Rows from block 6 of the encoder, named by matrix and row number. Rows with one number belong to one neuron. Each number is 128 + 24 x the weight over its row's rms, rounded and kept within 0 to 255. All counts start at 0. Numbers have three digits each. After the name is the row's rms in percent of the matrix's.
# gate: MLP gate (encoder.blocks.6.mlp.gate.weight, 672x256), inputs 128-255
# fc1: MLP up (encoder.blocks.6.mlp.fc1.weight, 672x256), inputs 128-255
# fc2: MLP down (encoder.blocks.6.mlp.fc2.weight, 256x672, transposed), outputs 128-255
gate.339 092:143146117165118123142115163172135079090136099107156156156139103115170170112140147121166143138154131133111077108189146142094146134159128157095091096148113133121155096139140103095096083084087111088139107135132132146149167086145168141142104123142116121114111125135126149085133106107158086164144119112102123101112126148105120115101158103156143135100115088150132114156136093170109132129122
gate.340 102:123078096086100119144120103130148149167168115157111105137135130143117144171150149125147100166134118147111157131084156116108136135128087110122108141096112130148113112152125125113146091176092162125116163084164101088119114113104171151115114114116136122093105156122111109123195149131123181127135155156132076084128137147117103133127087138123109095145124160106095149134142117122122156139154
gate.341 107:174111109149133164128099138149129120151102125074124138145139155128124163110139157155153154153163125147141109140157167133099067104174117146136143172134143113134106151136123137131165101146165094143113121117107130123081117132081165107145122120168131151114134088128115130135117099114131142171126118111128140116060110084095122123145102095122113137104124130120118131138108169126153155097159
gate.342 089:139150091124166134105100138112120115107104106136130154127115153131103120107095149139131148142166162118144124152150147150101103189178115125141129187126131090180198115119136114102170127099166102158099125121103121133133132110087164118122120120129163124131131127105150074108094189163100156152138125157118132139145159131152113153127114126070115176102149104108127110117106112125109156096164
gate.343 096:128136137089173142127105132128116168150136128145107145146104149103134146112128106096156106090112108146114119101128109083161131133137140105191130156086126091120137105123120138143150170129163139140113158143095122161103111125126131124141109139126091110113102137121086140116116132091130121153122165136087133151155138132121164165094102109163114109157143127093090124162144145121182111114140
gate.344 109:141168160180152099127132142102136150091130165107082123202107103084130086110153136161140109109190112092079167151117142104175133136099144171116125136130112126104131122133099155119121131131144086125113130119137134156121107105107102144119160101123121134124130122123135104114098136107111135145115172149140138102116086114105148128126146142148129084144092133110087161100152092141128171142115
gate.345 086:100151113100142097131116122153144123159157131132125140105144187119089134149140122146119069149134141132154128138151113090155069140117111121140116129130142154125134104157163118134158102170082162144137121134080135112104170133118094104146150082128119128137168112125129107100142089131126131178145129148044111134155149128123130092130136083132121123115101114110076089130138137121139126144112
gate.346 089:124099107094119084112117141137125147169126130143140149154104120153110143119139179073127105127164127115146105113163143129102154124128174146144120109118159170135108106128129126146140146122119174098141121116127132142120138086085129155154145175159080136149111075105143118111139146117144156089149136082168159134091140147140139169159132113131143151079147122106148108092133116112107196079134
gate.347 111:150123136120153173128158124112058121147120160080090135111086140139168147103142122148119109121131144128152105096161144092165155147094116138151086130120099132105157152100140112137130118140179152111062127091093104149118154123136104159094176114142103132115113114078109160116120147162139131147126113051138141133086145117125127094124160138127127146111131138108141117123123166117115136117153
gate.348 097:155115090132107100122161183123133078040130124128087115132092136099138105128146105117131125089134169122154151094128117095115189118137143114104080124121151122167141117104130122153113186125102121125133164108122111172107129123106127116186165102127114087119177148156124124106159119095161128161132137136126109160125105084133157107148161162142150153162132102116070100133149070128130126124122
gate.349 100:142107121171109095152139125116155177158168122153115168152124145147099105149166122130124131116153102124128143151167161112138106121124123113119114165088128150155127100131123099120116122138142097099142120156132135115188135105109097129084129102137142139119155158120118135126112153144100110166090121100122123117100087137135118132142161108103101119080065102145132162161142110108080125167113
gate.350 094:127135128122109174158154104144092122103142083090160113124144151127177124130122114119124073069109150122153128126128148147132175123141123147132148108124115133155146096136111163149149151146134113127105159092088148120120141103161138123101157131168101104111091158124163100117132145118138131056136111099123154110147146095122111159160164137101103110109124096101148107101093079173155111136102
gate.351 097:124095103172103160140190151137112149151133108125105160141133132123149146145161135100155137100125107139152126121115132110150120080115089125120103152133136147086157097140144182203158129115083099132126102133105110118119132135105161118108111118114093121130083164118105133114136132111184160153113151159132112092158093153136132139117102142128099119154114203101086087169110121151143141128155
gate.352 098:103128130116094127129144114122188086124138190173106130142109146126127107107138123137137141133163100091101145149152084118136048134109132145090097121132133143096119128134119107159118124150136121136168153126133185139121127126114100147151113139154108129165108115098153136130144101138155144115113110099162141114157106151152114152182091147112112106161164126132157137103155123153134104105118
gate.353 099:127168159136094093125089162164157121084143097110125137125139127102136098147141133134177131114126157123121105129135148122123103176120122159147141142104102135097113135099123113119144109149148101121123109101113112108138153151134148113152109075124159128134134151106111104126144099125142110115149108152137126159135105147159097106129119125115133155122118117106139116176137104079119130146117
gate.354 114:158100107107114153143116114138162105125111158127164115085139157130154152110138134103101152136112149155093127101150149145150156118125130141129127079151096123116144098107164153161141152127118097131101118127128138168077158134120141130138093123099106156111142132166090177089162146128106113187115138155147143139102120119143136100105120126128146118162149126121127152139062137176144174094140
gate.355 091:173122150145143123132135144115111176110102161149125118139147104146114101145145119118102126101130110170151113157176121131125104118153122122101150126171143114107127131117091089164114133143106132161122163138118119092159103148115134188168123104136116156143165132130094116158111125124149101144131129096159097133130156119165123132151124110140119105078074086111131158154166148161120071108140
fc1.339 068:128150172114104147124115135137155156091101096117115172143117126139160143140124145130141148104103103088079133097139133144099112138150116122125126155089091117177126135162135121160101106113130174128129155127162111126157128184145122121055116130125154129117087130173136131140121129064123102137155133108150150145128155125119119126118166168157115096150134066095150127094140117124107123138148
fc1.340 113:143099103114168144106124155118153148137100153129131142073148132128112108188141098141140119161089144136107125140161132131066097144143163193133116113124152134130109180156093123153142120123143164136109134101132145131095112127140141158142168151137140126183134129116140132103122128122140113145101126112092142131127141111122119109151158130139152159084090118095113180131140146143158114116130
fc1.341 117:133178114128136127090110122062136153129111145162116140063173166133136153121088090111125142096118137099111142108139132164121142127152135099115118144152141114110102167134107128119158140129154110125109148126120106139066124142069132140133125156163155173143173139121105132141123144143148113085122139155152120143105128120129125158129110172149138112160116105146119116119101163096071134132161
fc1.342 076:152118110139116129165083148098120156110111085097136130141136120127124109127144090088129160108114109144134112158111111121148122085114109139125098138144137115119137087123154131134139163114094086108156122128087128140118158138130196188153158088123093132134140103124113098128135135152127119175141131165113166110146140147103130195114132159155122139141125072156136111135105127108155168140115
fc1.343 095:103133163117130101145118115122177099125118126123124163102150120126152137131131116075139159109112103126144142101142151080145166161160132132174098122095117116104167157139109110130144151109133131110151155122105121149099164153127148160097087119078122165165142100174131128095134103117092149125110141131100142105158127112083135137101092132147145083156141139083093157134098123085140116130150
fc1.344 114:143133153131132089143091093173132156159143138139120166162101162154089125156154098116095113118104132145167079102133136150113151135147095103125109120132141157132106147131099157147127133118118164161108159123114115124115119116113133144121161095159127114157116163185100124128135141121177164107121090134107119113154146091129138160107064158099162120094165155175170162122100121112095100186124
fc1.345 060:140091142149123150147204138117127130165127141130114054140101099139111088109117159119139153111137139146129151094137125165121185113132172128121084147169124115107150128097134146114134161110119092108139129119174123095144091134116150136160143126138113118113114134154121128122129126091163131113129121163179152132106126098130130107103128159091137143155132154149169116152165116085125146077136
fc1.346 063:115172182127135131130141106083152104169131161118106111141119122107132082075089142148102145114105134116115128146092116127147111139157116085127124120108143124115156111118130143127045108151101120157104125122170150131141154127094143143167157141114156084140108140171127135117094146110132134138122130110177151131142073116135135091133121167159124108129136104087199156131142144147143113086114
fc1.347 079:167108090163162114147123131100113139115126106119104098134097151182154114144149128120110101117142128129181154149154142116101116154110127122151093127126155133149177114148125170140111158141126176154109126146099091124100126106137126136108109079112107164128149090073126110122117162117115125207111146096134105129122098134128098159128175123096141128136177152098111135123116140122067106136153
fc1.348 097:115150156098145123105076128126116146121123101110098105133154146152133151157118099116133096128113136094180107146133114087142119164114128164107122122155140113129133135156138157089144114143115141135124154099103148149152111136156147138130170182135107154143130082131140118101113127161099114177138136120103113166136094128130156033122132125135120177127153149123125130114091129130124126131129
fc1.349 084:108136112150105131108139098168114138119139160153109102147096126145138150128119095127125169097144071129170171110153118108154162114144097127155161065122139129126125112122124128090119166104138129143105154141184115097127131145134142108118154101118131098151124099128119098122146146151130174132119107117127093096118167119099115121118138097102140139164131159116103105071161125165159117118147
fc1.350 098:130130084121155139136179127165128102102121161087127139129127103109130084098100131090105119115106113127095104100137148130166103153124109148131141132104128081119078111144123111126097108150121110085116157099148118160115110160126134125176155141154105112160136124125118122147157124132088109124143103123162138134125113163128150073117160165153106071152129148101096161154111088139158148091103
fc1.351 101:110163117163130139116081099177104105129137161125132092168099094139128162101108117144106139154111104169131155113130123173127126156134137099143188148127131139131075142163117160097126120120139140127111131120142103116125113110153129150149152132147118135097135161100089144111141163110137104121065147107134112135101111156140112148106147102072106108123157154152105146110148150094131145129127
fc1.352 102:152110121106108123108094134165116112145139086118111095157123134183135082145168086134137184142103134143089104106143138124141106128141123126121094121120116143117186166131102132096148083149113100112177157108174114106084124153124186114169127125095132137148099104095085134142152106127097148088134150174125147128134116139112156114131132123136169126117144132121106136101131155143118108122149
fc1.353 101:174184155081098123138094150127159129072140080121102130152161113107140116131157179141165118153118103111131108177117148106172109154154136153168186141116133134122117116135080127139156138123122083119157094101079179118131116150123147115115158103123153114094130110128142140119084136143120132089105126136162159115156129146146111089149138089133099132135087125119110135100141109096087132155120
fc1.354 134:150147162128115110129114092166136151120063167138138147134182106103176166106130114110115119155121118141103077122147144144197108130112139146138131124097127125121110144120114105132114090138118168125128151090126160124143114121129114108096101116107161095142143137140115094140132102113101101152142101131135145125143152109113130127117102147150155122151197160115196147165105156129121154089120
fc1.355 092:149088105116112134147184146144118140115104131161113116119170138127124145089136115156092116135112133159140114119145140087100107101126181147171164162097151106129108182135082114131161111122112126151126100124112119096160121128120132143148123103090074126120118155132144169170101146107111100111129127075140146115120137098105133157118103111125172121112110128133164173090124156159093128113126
fc2.339 069:138110162134169133108129136154159166082097096096137179142138121114136142166134138127177145126092102103067139118128143147125115143123111115142105143150112121135119126137148112140109108156127154103102158113134079123144092126154101137048103097127152128117093159186129103152103114080139133168119133137142144146133154131177147109134123146154113107140144105090100124106143113151122116144142
fc2.340 108:138091110085109142166120151105146104133107152121120127096136131132124129152148095140142105140072139104105157136156106145082094137133158193130125120161151148148119156172081159141145091102111144138152119125117121136096130127143143157113162176144096073181156119127127145140133140140130183158142137119113146112144137136135121133142137131149129194121090116106095176124140147144144106158141
fc2.341 149:143158124114135150140125130043137127160121136127111103075148153143130162104092120088130120091122152105092133135135114158098149162174151139129121155138106130139121163158125166077154136140122112122116110108135109147075125141067121124147114185175145132170162100117086150127138114137172137070124125176151111114129139121100106142123120152174111088144108098133122138138108175111086138139111
fc2.342 083:125149121111117166125117130112140132115145053140134102141124112106127124113152087133104131129143120168170119155091139137155094080125109136143107164153161108126150079089138102103124124122126110119140139129130117160129138119117140164129134077165084144129123104134121080135101124129124111192144112133113124130163144169135113161098122179148094119136135077128158104151127124088142137144127
fc2.343 073:138141149132115123148124118096174107109147135129154151125155102122141150154108109091118113142120114093148108116119170105151172146138140118152095128140155127140129133139096118143142128135106140116155184114103126148115172156128122154112117134082110155145136092161142125102140146116103127122155147125106142130158104117116111124110088149121136136165142117103125165151099133082130117151183
fc2.344 085:137168126091166102134074133159150147122126108139141172131112108164136106134105095118129142135111156137162137082126119127105106137126099093089157117128147125134131142196088145163147130129118165153115151128133144146129122148081116157137133111123157119158106158102092207141134158085164113100155128136116143130117137126148114163078095154115143104110162177126144139111119155128096115171146
fc2.345 067:134145168071129139140167123152157116133096159120136091155091109116104067147116166134120133077131164157123111089132153123143174119129149114101143150166107128148162138120157103126113155121112129101110081160150161109122125145109159139144127124160128115150161105138138113118157135138172104136123095166162138130117118098108120098112141169083132104152137142113116144163132145095109125051113
fc2.346 088:145170155106126159124136118078162072135144129113094097161157126115142121068080123136113145121124128138088106120065124126145112121124118120172125119136150099131140167118144132157072087143110125144114116150179124133140197127078181124143140119132161126144113169187126088097100101098150135144125122149139153146116116114127151085120143169145089092149159127100151139127125155113142131119115
fc2.347 108:136161085140136122108122146127108165110107146134103122149134135126151138128126112127142120132153138163167176143126147101072132168142148154150138115123146137127152117163118160127161119146150142124138139128092068136127131138113134100156114092081145139137123093131147102145123119119106138132116149103112097077148140129140074123101138144116155132127186129095094172141135128106128100145134
fc2.348 089:139148129126140118108117142116114129111141108107102109165142167158165135137134121123146100110135138118168149137155100089129126161081110136121088128132128128105125105165124144123143093117106090123141173110078125140171138109170134109135160152128070157138116101101124119132139123136144143155121110132121110181127109098115103093123150138138101156117155161109126144123104133117154120160115
fc2.349 119:109161119134143140083130106167093138111160131118139089171081122154129131124087095163124137120143104168180174129145122101147151153147100108129148084083155136148150149131161110115119151115135155126116155134131152124126117165143134119095132076126140082129115128107128081129143157146101103144094145082122115117166130129098121107117143117087154125146121181120128127092163138140116122096125
fc2.350 047:142120093119151165108154123157169128111167146103118120124130136090109130092153145146120133121148128105098093119109168105164104158128093114108131140124148103138085151127130132129135099159119133106102135098178127197123102119105148118145113115146139103150151143106110125121169127124094087112140118166147130132115143150124165087123161181137137070132126170124096160140090086136116153049116
fc2.351 154:122157111165144106103114122196112130108136138132114076122099124159152132091101110142137147147133100192132167084126123164128122142144116129149204153110138125131103157173143141133131132146158135119107127141129122114120119118140167125156134138139115134092152127110074126111098154117128113135097155095135096117129119135129138139129167138071121080114145172131119115116141114092117125110117
fc2.352 057:139132105077111131155133100175115121154124100119101115111111116182135080103174105118131128131125149150096103098142157114139132131132133105118093132086130139130163152108125117128130065149121089154145148154188097147130153177128131134150119135080141147137109121090088143125132102150088129103127149128143137106131103133125141117131142157138154162082140128104126148147138160126121101102151
fc2.353 107:141163144086109131137082170133166160082132090137122110155131103115137098131152128179160097148137103154148157156141114099152108164161113163153136141100127146125149115123090134108148154129125112142151139126124175117133139120130144154080138104123165117126118118133168129133122107153098144125086115102108177145164159129138113116146131103120127143175095104136126155144128109079121121148147
fc2.354 119:128140172104112138114114155146146125110098156139161156118143103105150169118124120119118147149127106144109130157153115104176126114134167122103115106087113170139108101112115089098129122144120141105128148091134123131124163116130119088088131133097144150128116153121170117148148094117103129109146103142127133144127170093133123121116097172120137161121165130142176127165117153112096182092145
fc2.355 050:139087118070116163143139164152084150141116154153135119095119155103113136114123168161120142145135116155137119101130116090090118079123157130171123141109151125110108180144078113143145136148100110127126137132103134091142079123115190130126127106135090133144121152154117141189135135099131134087114141131107166137121115101121117108136118085126147184152129112121159163143123164146094114147118