{"model": "image denoising autoencoder", "dataset": "photos of arthropod specimens (BIOSCAN-5M)", "train_examples": 195000, "image_size": 48, "crop_scale_min": 0.7, "horizontal_flip": true, "translate": 0.12, "bottleneck": "denoising", "downsampling_factor": 8, "encoder_arch": "vit", "encoder_norm": "layernorm", "encoder_norm_position": "pre", "encoder_activation": "geglu", "encoder_mlp_ratio": 2.67, "encoder_head_dim": 16, "encoder_fused_qkv": true, "encoder_bias": "all", "encoder_qk_norm": false, "encoder_parallel_block": false, "encoder_inner_norm": false, "encoder_patch_size": [8, 8], "encoder_conv_stem": false, "encoder_layers": 10, "encoder_width": 256, "encoder_positions": "conv", "loss": "mse", "latent_channels": 8, "decoder_norm": "batchnorm", "decoder_activation": "leaky_relu", "decoder_widths": [64, 128, 256, 256], "decoder_blocks_per_level": 3, "decoder_block": "plain", "decoder_attention": false, "decoder_upsampling": "transposed_conv", "init": "xavier_uniform", "residual_init": "none", "optimizer": "normuon", "muon_scale": "match_rms_adamw", "lr": 0.0043, "momentum": 0.95, "nesterov": true, "orthogonalizer": "newton_schulz_5", "adamw_lr_other_params": 0.0027, "steps": 7300, "batch_size": 256, "epochs": 9.6, "lr_schedule": "wsd_sqrt", "decay_fraction": 0.2, "final_lr_fraction": 0, "warmup_steps": 360, "weight_decay": 0.0, "adamw_weight_decay_other_params": 0.01}
Rows from block 6 of the encoder, named by matrix and row number. Rows with one number belong to one attention dimension. Each number is 200 + 20 x the weight over its row's rms, rounded and kept within 0 to 999. All counts start at 0. After the name is the row's rms in percent of the matrix's.
# q: attention query, key and value (stacked) (encoder.blocks.6.attn.qkv.weight, 768x256, the q third), inputs 0-63
# k: attention query, key and value (stacked) (encoder.blocks.6.attn.qkv.weight, 768x256, the k third), inputs 0-63
q.197,098,223,227,190,216,201,227,228,187,196,183,218,216,174,206,207,198,180,194,211,177,193,211,207,221,213,199,201,215,204,196,208,191,200,187,221,172,196,178,209,182,222,203,175,210,222,206,195,232,160,188,235,202,198,198,209,217,224,153,191,225,196,177,186,187
k.197,100,192,192,208,179,211,180,168,173,196,199,171,224,182,166,198,178,217,184,215,187,244,233,177,208,216,227,186,197,180,205,211,216,196,182,201,199,220,235,241,178,230,176,208,191,184,217,193,188,197,205,227,224,220,167,212,230,219,153,215,232,178,186,203,207
q.198,099,186,204,153,186,207,169,218,190,201,211,182,190,204,245,203,206,189,189,177,195,169,159,189,186,159,193,178,197,192,196,218,146,188,208,206,227,191,157,210,188,224,181,217,200,204,167,219,202,213,189,210,225,224,192,246,162,203,232,202,196,166,202,208,197
k.198,099,211,219,213,199,200,255,248,172,165,213,184,168,216,173,186,210,199,203,200,176,219,203,177,213,196,199,153,202,220,192,216,208,203,194,191,178,193,208,207,218,254,161,183,195,210,168,214,187,237,218,206,189,185,230,171,160,192,183,201,191,227,203,200,195
q.199,095,210,163,223,195,168,203,186,210,192,209,207,199,192,199,201,241,190,220,151,190,188,206,212,245,186,190,192,254,137,201,214,213,147,204,221,193,235,183,185,182,197,206,211,173,174,207,179,227,212,229,197,218,198,191,184,180,213,226,193,197,232,175,206,204
k.199,099,216,179,168,230,196,213,215,193,187,201,190,172,181,209,198,226,163,231,222,207,201,198,198,221,201,191,197,195,193,220,216,204,204,241,181,193,182,202,221,204,191,167,219,166,206,231,202,223,216,216,183,220,180,207,207,185,200,188,190,182,212,198,180,210
q.200,106,180,188,182,211,181,216,198,194,186,195,188,195,200,235,204,201,170,175,190,210,241,204,202,196,174,205,181,188,181,212,175,194,162,203,177,133,201,185,229,186,167,206,226,181,185,205,213,216,211,218,227,213,245,196,187,221,215,177,192,218,227,171,212,204
k.200,104,212,190,266,170,191,189,197,219,200,185,197,244,178,196,233,218,238,246,197,215,202,166,180,220,173,194,242,184,197,192,218,210,164,233,186,196,233,212,200,162,190,183,168,212,201,219,175,218,208,216,222,185,181,211,207,233,206,189,220,180,208,197,186,204
q.201,109,213,209,206,179,221,210,156,211,202,191,193,210,207,172,208,179,235,219,225,193,220,203,221,199,162,185,220,207,208,270,214,230,229,180,201,233,188,196,221,192,208,217,205,219,178,212,193,179,236,214,171,170,199,196,174,196,172,195,209,179,171,235,173,193
k.201,119,204,213,188,205,213,189,202,212,197,196,202,189,254,206,235,183,189,209,185,179,216,188,230,192,182,186,186,217,221,181,157,185,204,180,192,230,155,192,195,203,196,201,226,230,173,198,264,173,209,176,194,200,182,194,203,181,198,233,162,188,172,195,167,178
q.202,097,208,222,196,215,201,213,155,219,208,180,193,154,169,211,228,212,196,176,218,184,209,192,216,197,235,194,227,186,206,226,190,170,199,227,196,204,189,172,174,203,202,200,224,192,205,196,237,203,240,185,189,191,208,211,185,217,181,185,139,167,190,203,200,210
k.202,098,203,199,226,183,208,213,197,232,210,187,224,253,213,207,197,197,178,223,234,201,225,219,217,221,188,173,204,217,178,207,173,207,207,212,195,190,191,172,212,192,200,219,218,218,172,191,234,206,201,236,171,180,186,235,154,226,215,225,215,176,235,202,205,201
q.203,103,177,194,217,213,223,193,195,205,237,189,224,235,205,203,198,172,186,207,194,187,173,228,218,170,187,165,219,175,185,169,204,177,230,193,170,205,175,241,205,169,225,213,226,187,233,210,197,216,193,218,208,190,226,234,169,185,197,183,188,200,185,203,156,212
k.203,109,204,184,191,195,225,208,216,217,237,184,227,190,207,205,209,169,206,205,211,179,203,211,183,191,215,214,255,191,206,208,200,226,215,229,207,203,239,174,202,182,191,175,211,190,216,197,176,197,213,232,207,170,226,203,206,188,226,159,198,210,187,186,186,173
q.204,099,210,205,166,213,211,193,222,139,163,202,208,226,232,187,181,211,196,199,200,187,218,214,179,172,220,195,215,205,192,149,188,171,193,198,241,200,202,214,180,180,205,165,183,194,212,196,151,236,180,170,197,176,171,206,190,191,187,211,230,244,202,203,192,193
k.204,098,211,199,180,202,190,201,207,192,182,184,212,200,197,222,219,211,226,217,222,176,191,226,191,197,174,220,205,201,191,211,214,188,176,175,164,188,240,202,191,188,202,214,195,172,227,239,205,194,189,217,208,196,190,201,216,151,180,196,221,162,220,221,225,231
q.205,111,221,204,228,207,190,193,191,189,185,200,187,165,184,196,148,156,251,189,215,196,205,214,188,140,192,207,175,186,215,220,256,206,171,200,211,193,199,187,190,204,216,209,170,198,205,214,208,186,227,190,203,206,178,201,203,171,182,214,224,195,219,179,215,181
k.205,112,182,214,189,214,181,213,202,196,218,184,213,175,190,203,184,208,217,199,159,198,200,216,191,217,177,207,217,193,207,188,200,182,181,172,188,199,160,186,192,231,216,273,181,179,190,172,209,233,226,154,199,192,222,183,195,201,221,205,198,198,180,228,211,222
q.206,102,166,184,196,201,185,191,194,215,162,173,196,191,218,160,206,193,230,207,210,211,168,220,180,167,209,189,178,182,199,211,228,189,209,181,215,193,215,168,166,205,220,203,208,201,186,201,215,169,245,184,215,210,167,224,194,185,215,236,197,218,204,203,208,194
k.206,108,245,176,207,214,190,178,210,147,190,177,233,179,204,223,221,202,180,202,181,228,238,199,188,206,205,221,177,226,203,215,170,198,198,201,218,230,161,208,196,173,183,204,157,185,191,208,203,163,195,222,206,169,182,197,203,177,203,204,223,202,203,207,225,224
q.207,104,202,221,179,194,228,171,161,185,178,212,188,212,236,212,244,227,183,214,167,189,196,171,206,213,223,197,186,230,203,178,189,188,215,214,218,218,214,241,197,196,231,181,210,204,198,188,232,200,205,161,160,196,176,152,209,192,175,211,222,228,199,241,192,187
k.207,098,186,218,231,180,180,188,199,191,169,198,152,190,203,218,187,184,165,204,203,232,212,203,206,216,187,203,199,229,223,269,217,202,180,190,205,216,202,215,182,207,189,168,207,228,186,206,193,207,203,188,181,212,172,180,236,212,186,209,182,194,198,203,201,181
q.208,107,207,206,202,196,228,204,221,206,215,173,224,218,164,209,196,168,199,173,222,181,223,166,181,200,181,197,199,167,205,177,187,162,223,229,209,190,178,190,221,176,181,181,163,209,168,192,171,193,228,200,210,205,203,214,194,209,227,178,218,199,196,192,221,221
k.208,107,227,174,205,210,206,194,221,216,163,217,201,203,166,220,238,159,217,202,196,229,169,193,188,176,198,195,186,199,192,221,210,189,222,202,193,209,189,206,193,221,205,214,212,205,211,181,209,233,173,187,215,230,218,192,176,223,230,185,199,161,181,149,193,209
q.209,094,235,208,190,208,190,175,194,187,207,198,190,194,199,181,205,163,194,176,153,182,182,186,199,185,172,211,184,232,218,204,239,191,198,202,212,224,194,202,184,198,209,226,209,218,216,187,211,186,229,184,195,209,190,206,167,220,186,197,229,208,217,201,208,166
k.209,101,174,219,182,197,238,205,213,203,196,186,219,194,207,199,195,171,220,192,196,170,196,162,210,211,188,210,175,223,195,157,213,214,171,215,156,170,222,202,176,176,243,241,207,198,191,199,198,154,214,190,210,169,187,214,162,214,197,205,207,207,192,182,206,191
q.210,106,184,228,182,206,157,188,209,191,203,202,174,196,224,176,198,194,234,187,180,193,200,196,177,218,197,188,199,210,183,216,191,195,215,161,193,227,186,198,198,230,225,213,232,161,210,187,208,219,188,215,196,163,187,199,193,251,207,190,196,225,197,204,181,210
k.210,101,233,217,216,182,189,182,198,200,159,191,195,208,228,222,205,163,204,179,178,225,180,208,177,212,211,226,214,184,213,203,206,207,206,201,226,163,180,182,186,167,193,174,181,194,194,181,203,177,209,176,206,186,176,200,158,166,217,160,195,204,170,149,210,199
q.211,097,191,209,215,205,226,209,206,191,210,222,225,178,184,199,167,190,203,197,207,186,234,219,224,214,158,210,191,182,216,186,235,189,187,164,217,205,195,195,219,186,193,193,204,228,228,201,182,179,176,170,209,227,191,195,204,231,132,195,223,179,172,217,174,227
k.211,105,174,198,198,149,228,229,188,191,210,214,159,189,239,224,186,209,203,182,203,211,183,184,180,220,218,179,202,184,176,215,223,213,222,189,141,195,186,191,193,201,177,194,257,212,217,216,211,185,168,213,191,233,192,182,171,222,170,191,154,194,182,174,199,178
q.212,102,197,194,174,207,239,165,202,186,210,200,222,221,198,205,229,178,192,201,214,193,196,159,200,208,242,188,256,197,185,190,204,183,231,200,202,223,213,220,200,213,214,171,217,184,204,197,224,195,219,223,174,167,170,230,182,213,230,181,217,210,195,234,218,198
k.212,102,244,183,195,176,186,163,190,213,204,191,206,166,216,183,192,215,257,196,214,225,201,226,184,170,214,212,190,196,202,213,192,212,216,200,196,191,164,190,167,193,196,233,188,215,200,183,210,199,218,209,239,189,183,224,183,176,227,203,212,204,169,184,214,194
q.213,097,207,188,181,201,223,204,184,210,175,210,208,214,225,182,197,194,234,206,206,179,223,194,224,165,189,189,175,190,201,175,207,178,181,189,206,234,192,201,209,196,191,231,190,221,184,151,201,231,190,191,173,202,200,169,222,221,203,208,180,179,196,189,192,242
k.213,105,199,195,231,172,226,217,185,162,202,177,186,243,184,196,174,201,160,221,196,195,202,201,223,219,202,224,190,208,195,211,178,218,214,195,195,182,218,183,189,191,213,220,212,199,205,220,180,166,230,217,172,221,205,201,201,188,165,186,244,178,191,209,191,182
q.214,101,168,215,211,193,221,172,218,151,196,207,173,258,236,168,183,190,200,214,192,214,225,210,209,220,193,192,192,223,211,216,221,223,161,236,185,205,215,224,181,194,218,179,204,210,200,211,202,166,212,199,193,157,193,220,236,193,205,178,196,209,203,203,167,208
k.214,110,225,191,190,180,225,180,216,200,173,187,182,230,217,224,174,220,224,164,211,209,215,207,206,193,177,215,215,184,169,181,192,200,189,218,241,222,209,229,210,202,196,200,204,222,185,198,197,200,214,201,219,206,173,180,192,174,185,176,172,178,213,194,162,202
q.215,107,222,194,221,160,179,170,171,214,201,183,201,233,200,168,223,206,202,217,218,181,200,199,205,173,220,226,189,218,215,190,185,160,215,253,228,223,205,197,192,186,183,186,195,213,178,176,226,206,216,189,188,200,174,203,207,210,199,197,183,190,218,197,184,192
k.215,104,191,175,192,191,191,204,193,219,183,194,184,193,173,197,197,158,231,190,212,209,245,197,191,161,213,232,220,220,229,204,159,231,230,208,219,235,177,223,195,190,258,212,211,199,179,188,203,145,195,198,212,195,199,195,209,216,174,204,203,193,234,190,223,192
q.216,101,255,202,208,207,204,201,204,169,201,205,176,191,197,172,252,202,193,250,217,181,213,175,185,242,196,196,195,172,225,202,220,186,231,205,242,203,255,192,194,193,186,199,181,175,209,203,199,203,184,216,182,170,198,190,197,173,184,199,242,213,205,193,197,159
k.216,103,192,182,187,178,172,191,200,181,234,215,224,203,213,220,188,190,229,196,204,231,186,181,210,202,182,201,215,172,200,208,227,176,199,198,199,167,214,178,184,222,230,194,198,191,205,187,221,161,205,214,204,188,201,164,204,237,194,150,210,182,226,233,176,177
q.217,104,189,206,191,188,198,227,230,172,229,255,210,224,211,209,202,180,206,185,176,189,210,192,177,214,192,213,239,202,177,188,213,176,232,227,210,212,162,204,223,227,206,203,174,187,186,177,188,193,195,166,224,196,202,170,187,182,211,224,214,203,205,244,187,169
k.217,109,198,204,190,185,191,184,200,231,198,203,199,178,157,213,191,197,183,182,196,204,170,173,195,244,233,200,188,186,213,226,245,202,233,207,219,192,205,217,190,212,178,203,207,204,204,183,209,193,204,199,207,179,204,204,180,194,219,203,225,206,131,197,183,187
q.218,108,204,259,166,223,188,177,218,171,191,208,184,186,203,221,180,221,243,205,201,181,195,213,162,221,206,202,190,191,206,181,209,211,181,174,209,211,211,193,193,171,198,240,197,221,209,215,170,215,182,171,184,220,220,206,192,232,181,191,187,209,212,189,182,230
k.218,108,198,214,198,189,218,139,218,180,165,220,189,231,175,198,199,209,177,210,222,215,181,174,221,216,176,184,218,208,166,174,179,205,218,199,183,184,205,174,205,192,203,165,189,175,214,214,179,209,251,244,211,245,211,190,171,200,200,195,196,208,192,202,187,177
q.219,102,219,183,176,181,196,228,207,197,161,180,198,223,234,180,159,233,184,187,217,190,198,196,205,194,174,187,194,189,210,165,217,216,170,194,208,202,208,206,220,211,194,219,208,204,221,218,203,185,203,147,218,168,203,213,155,172,200,206,169,183,205,219,187,216
k.219,104,213,215,221,180,211,224,174,217,200,189,203,219,242,212,190,210,158,208,212,169,196,196,240,210,218,151,203,210,201,196,185,207,206,209,208,186,173,214,200,193,185,198,168,213,188,233,186,172,231,164,198,176,181,188,259,170,159,194,196,179,201,194,200,221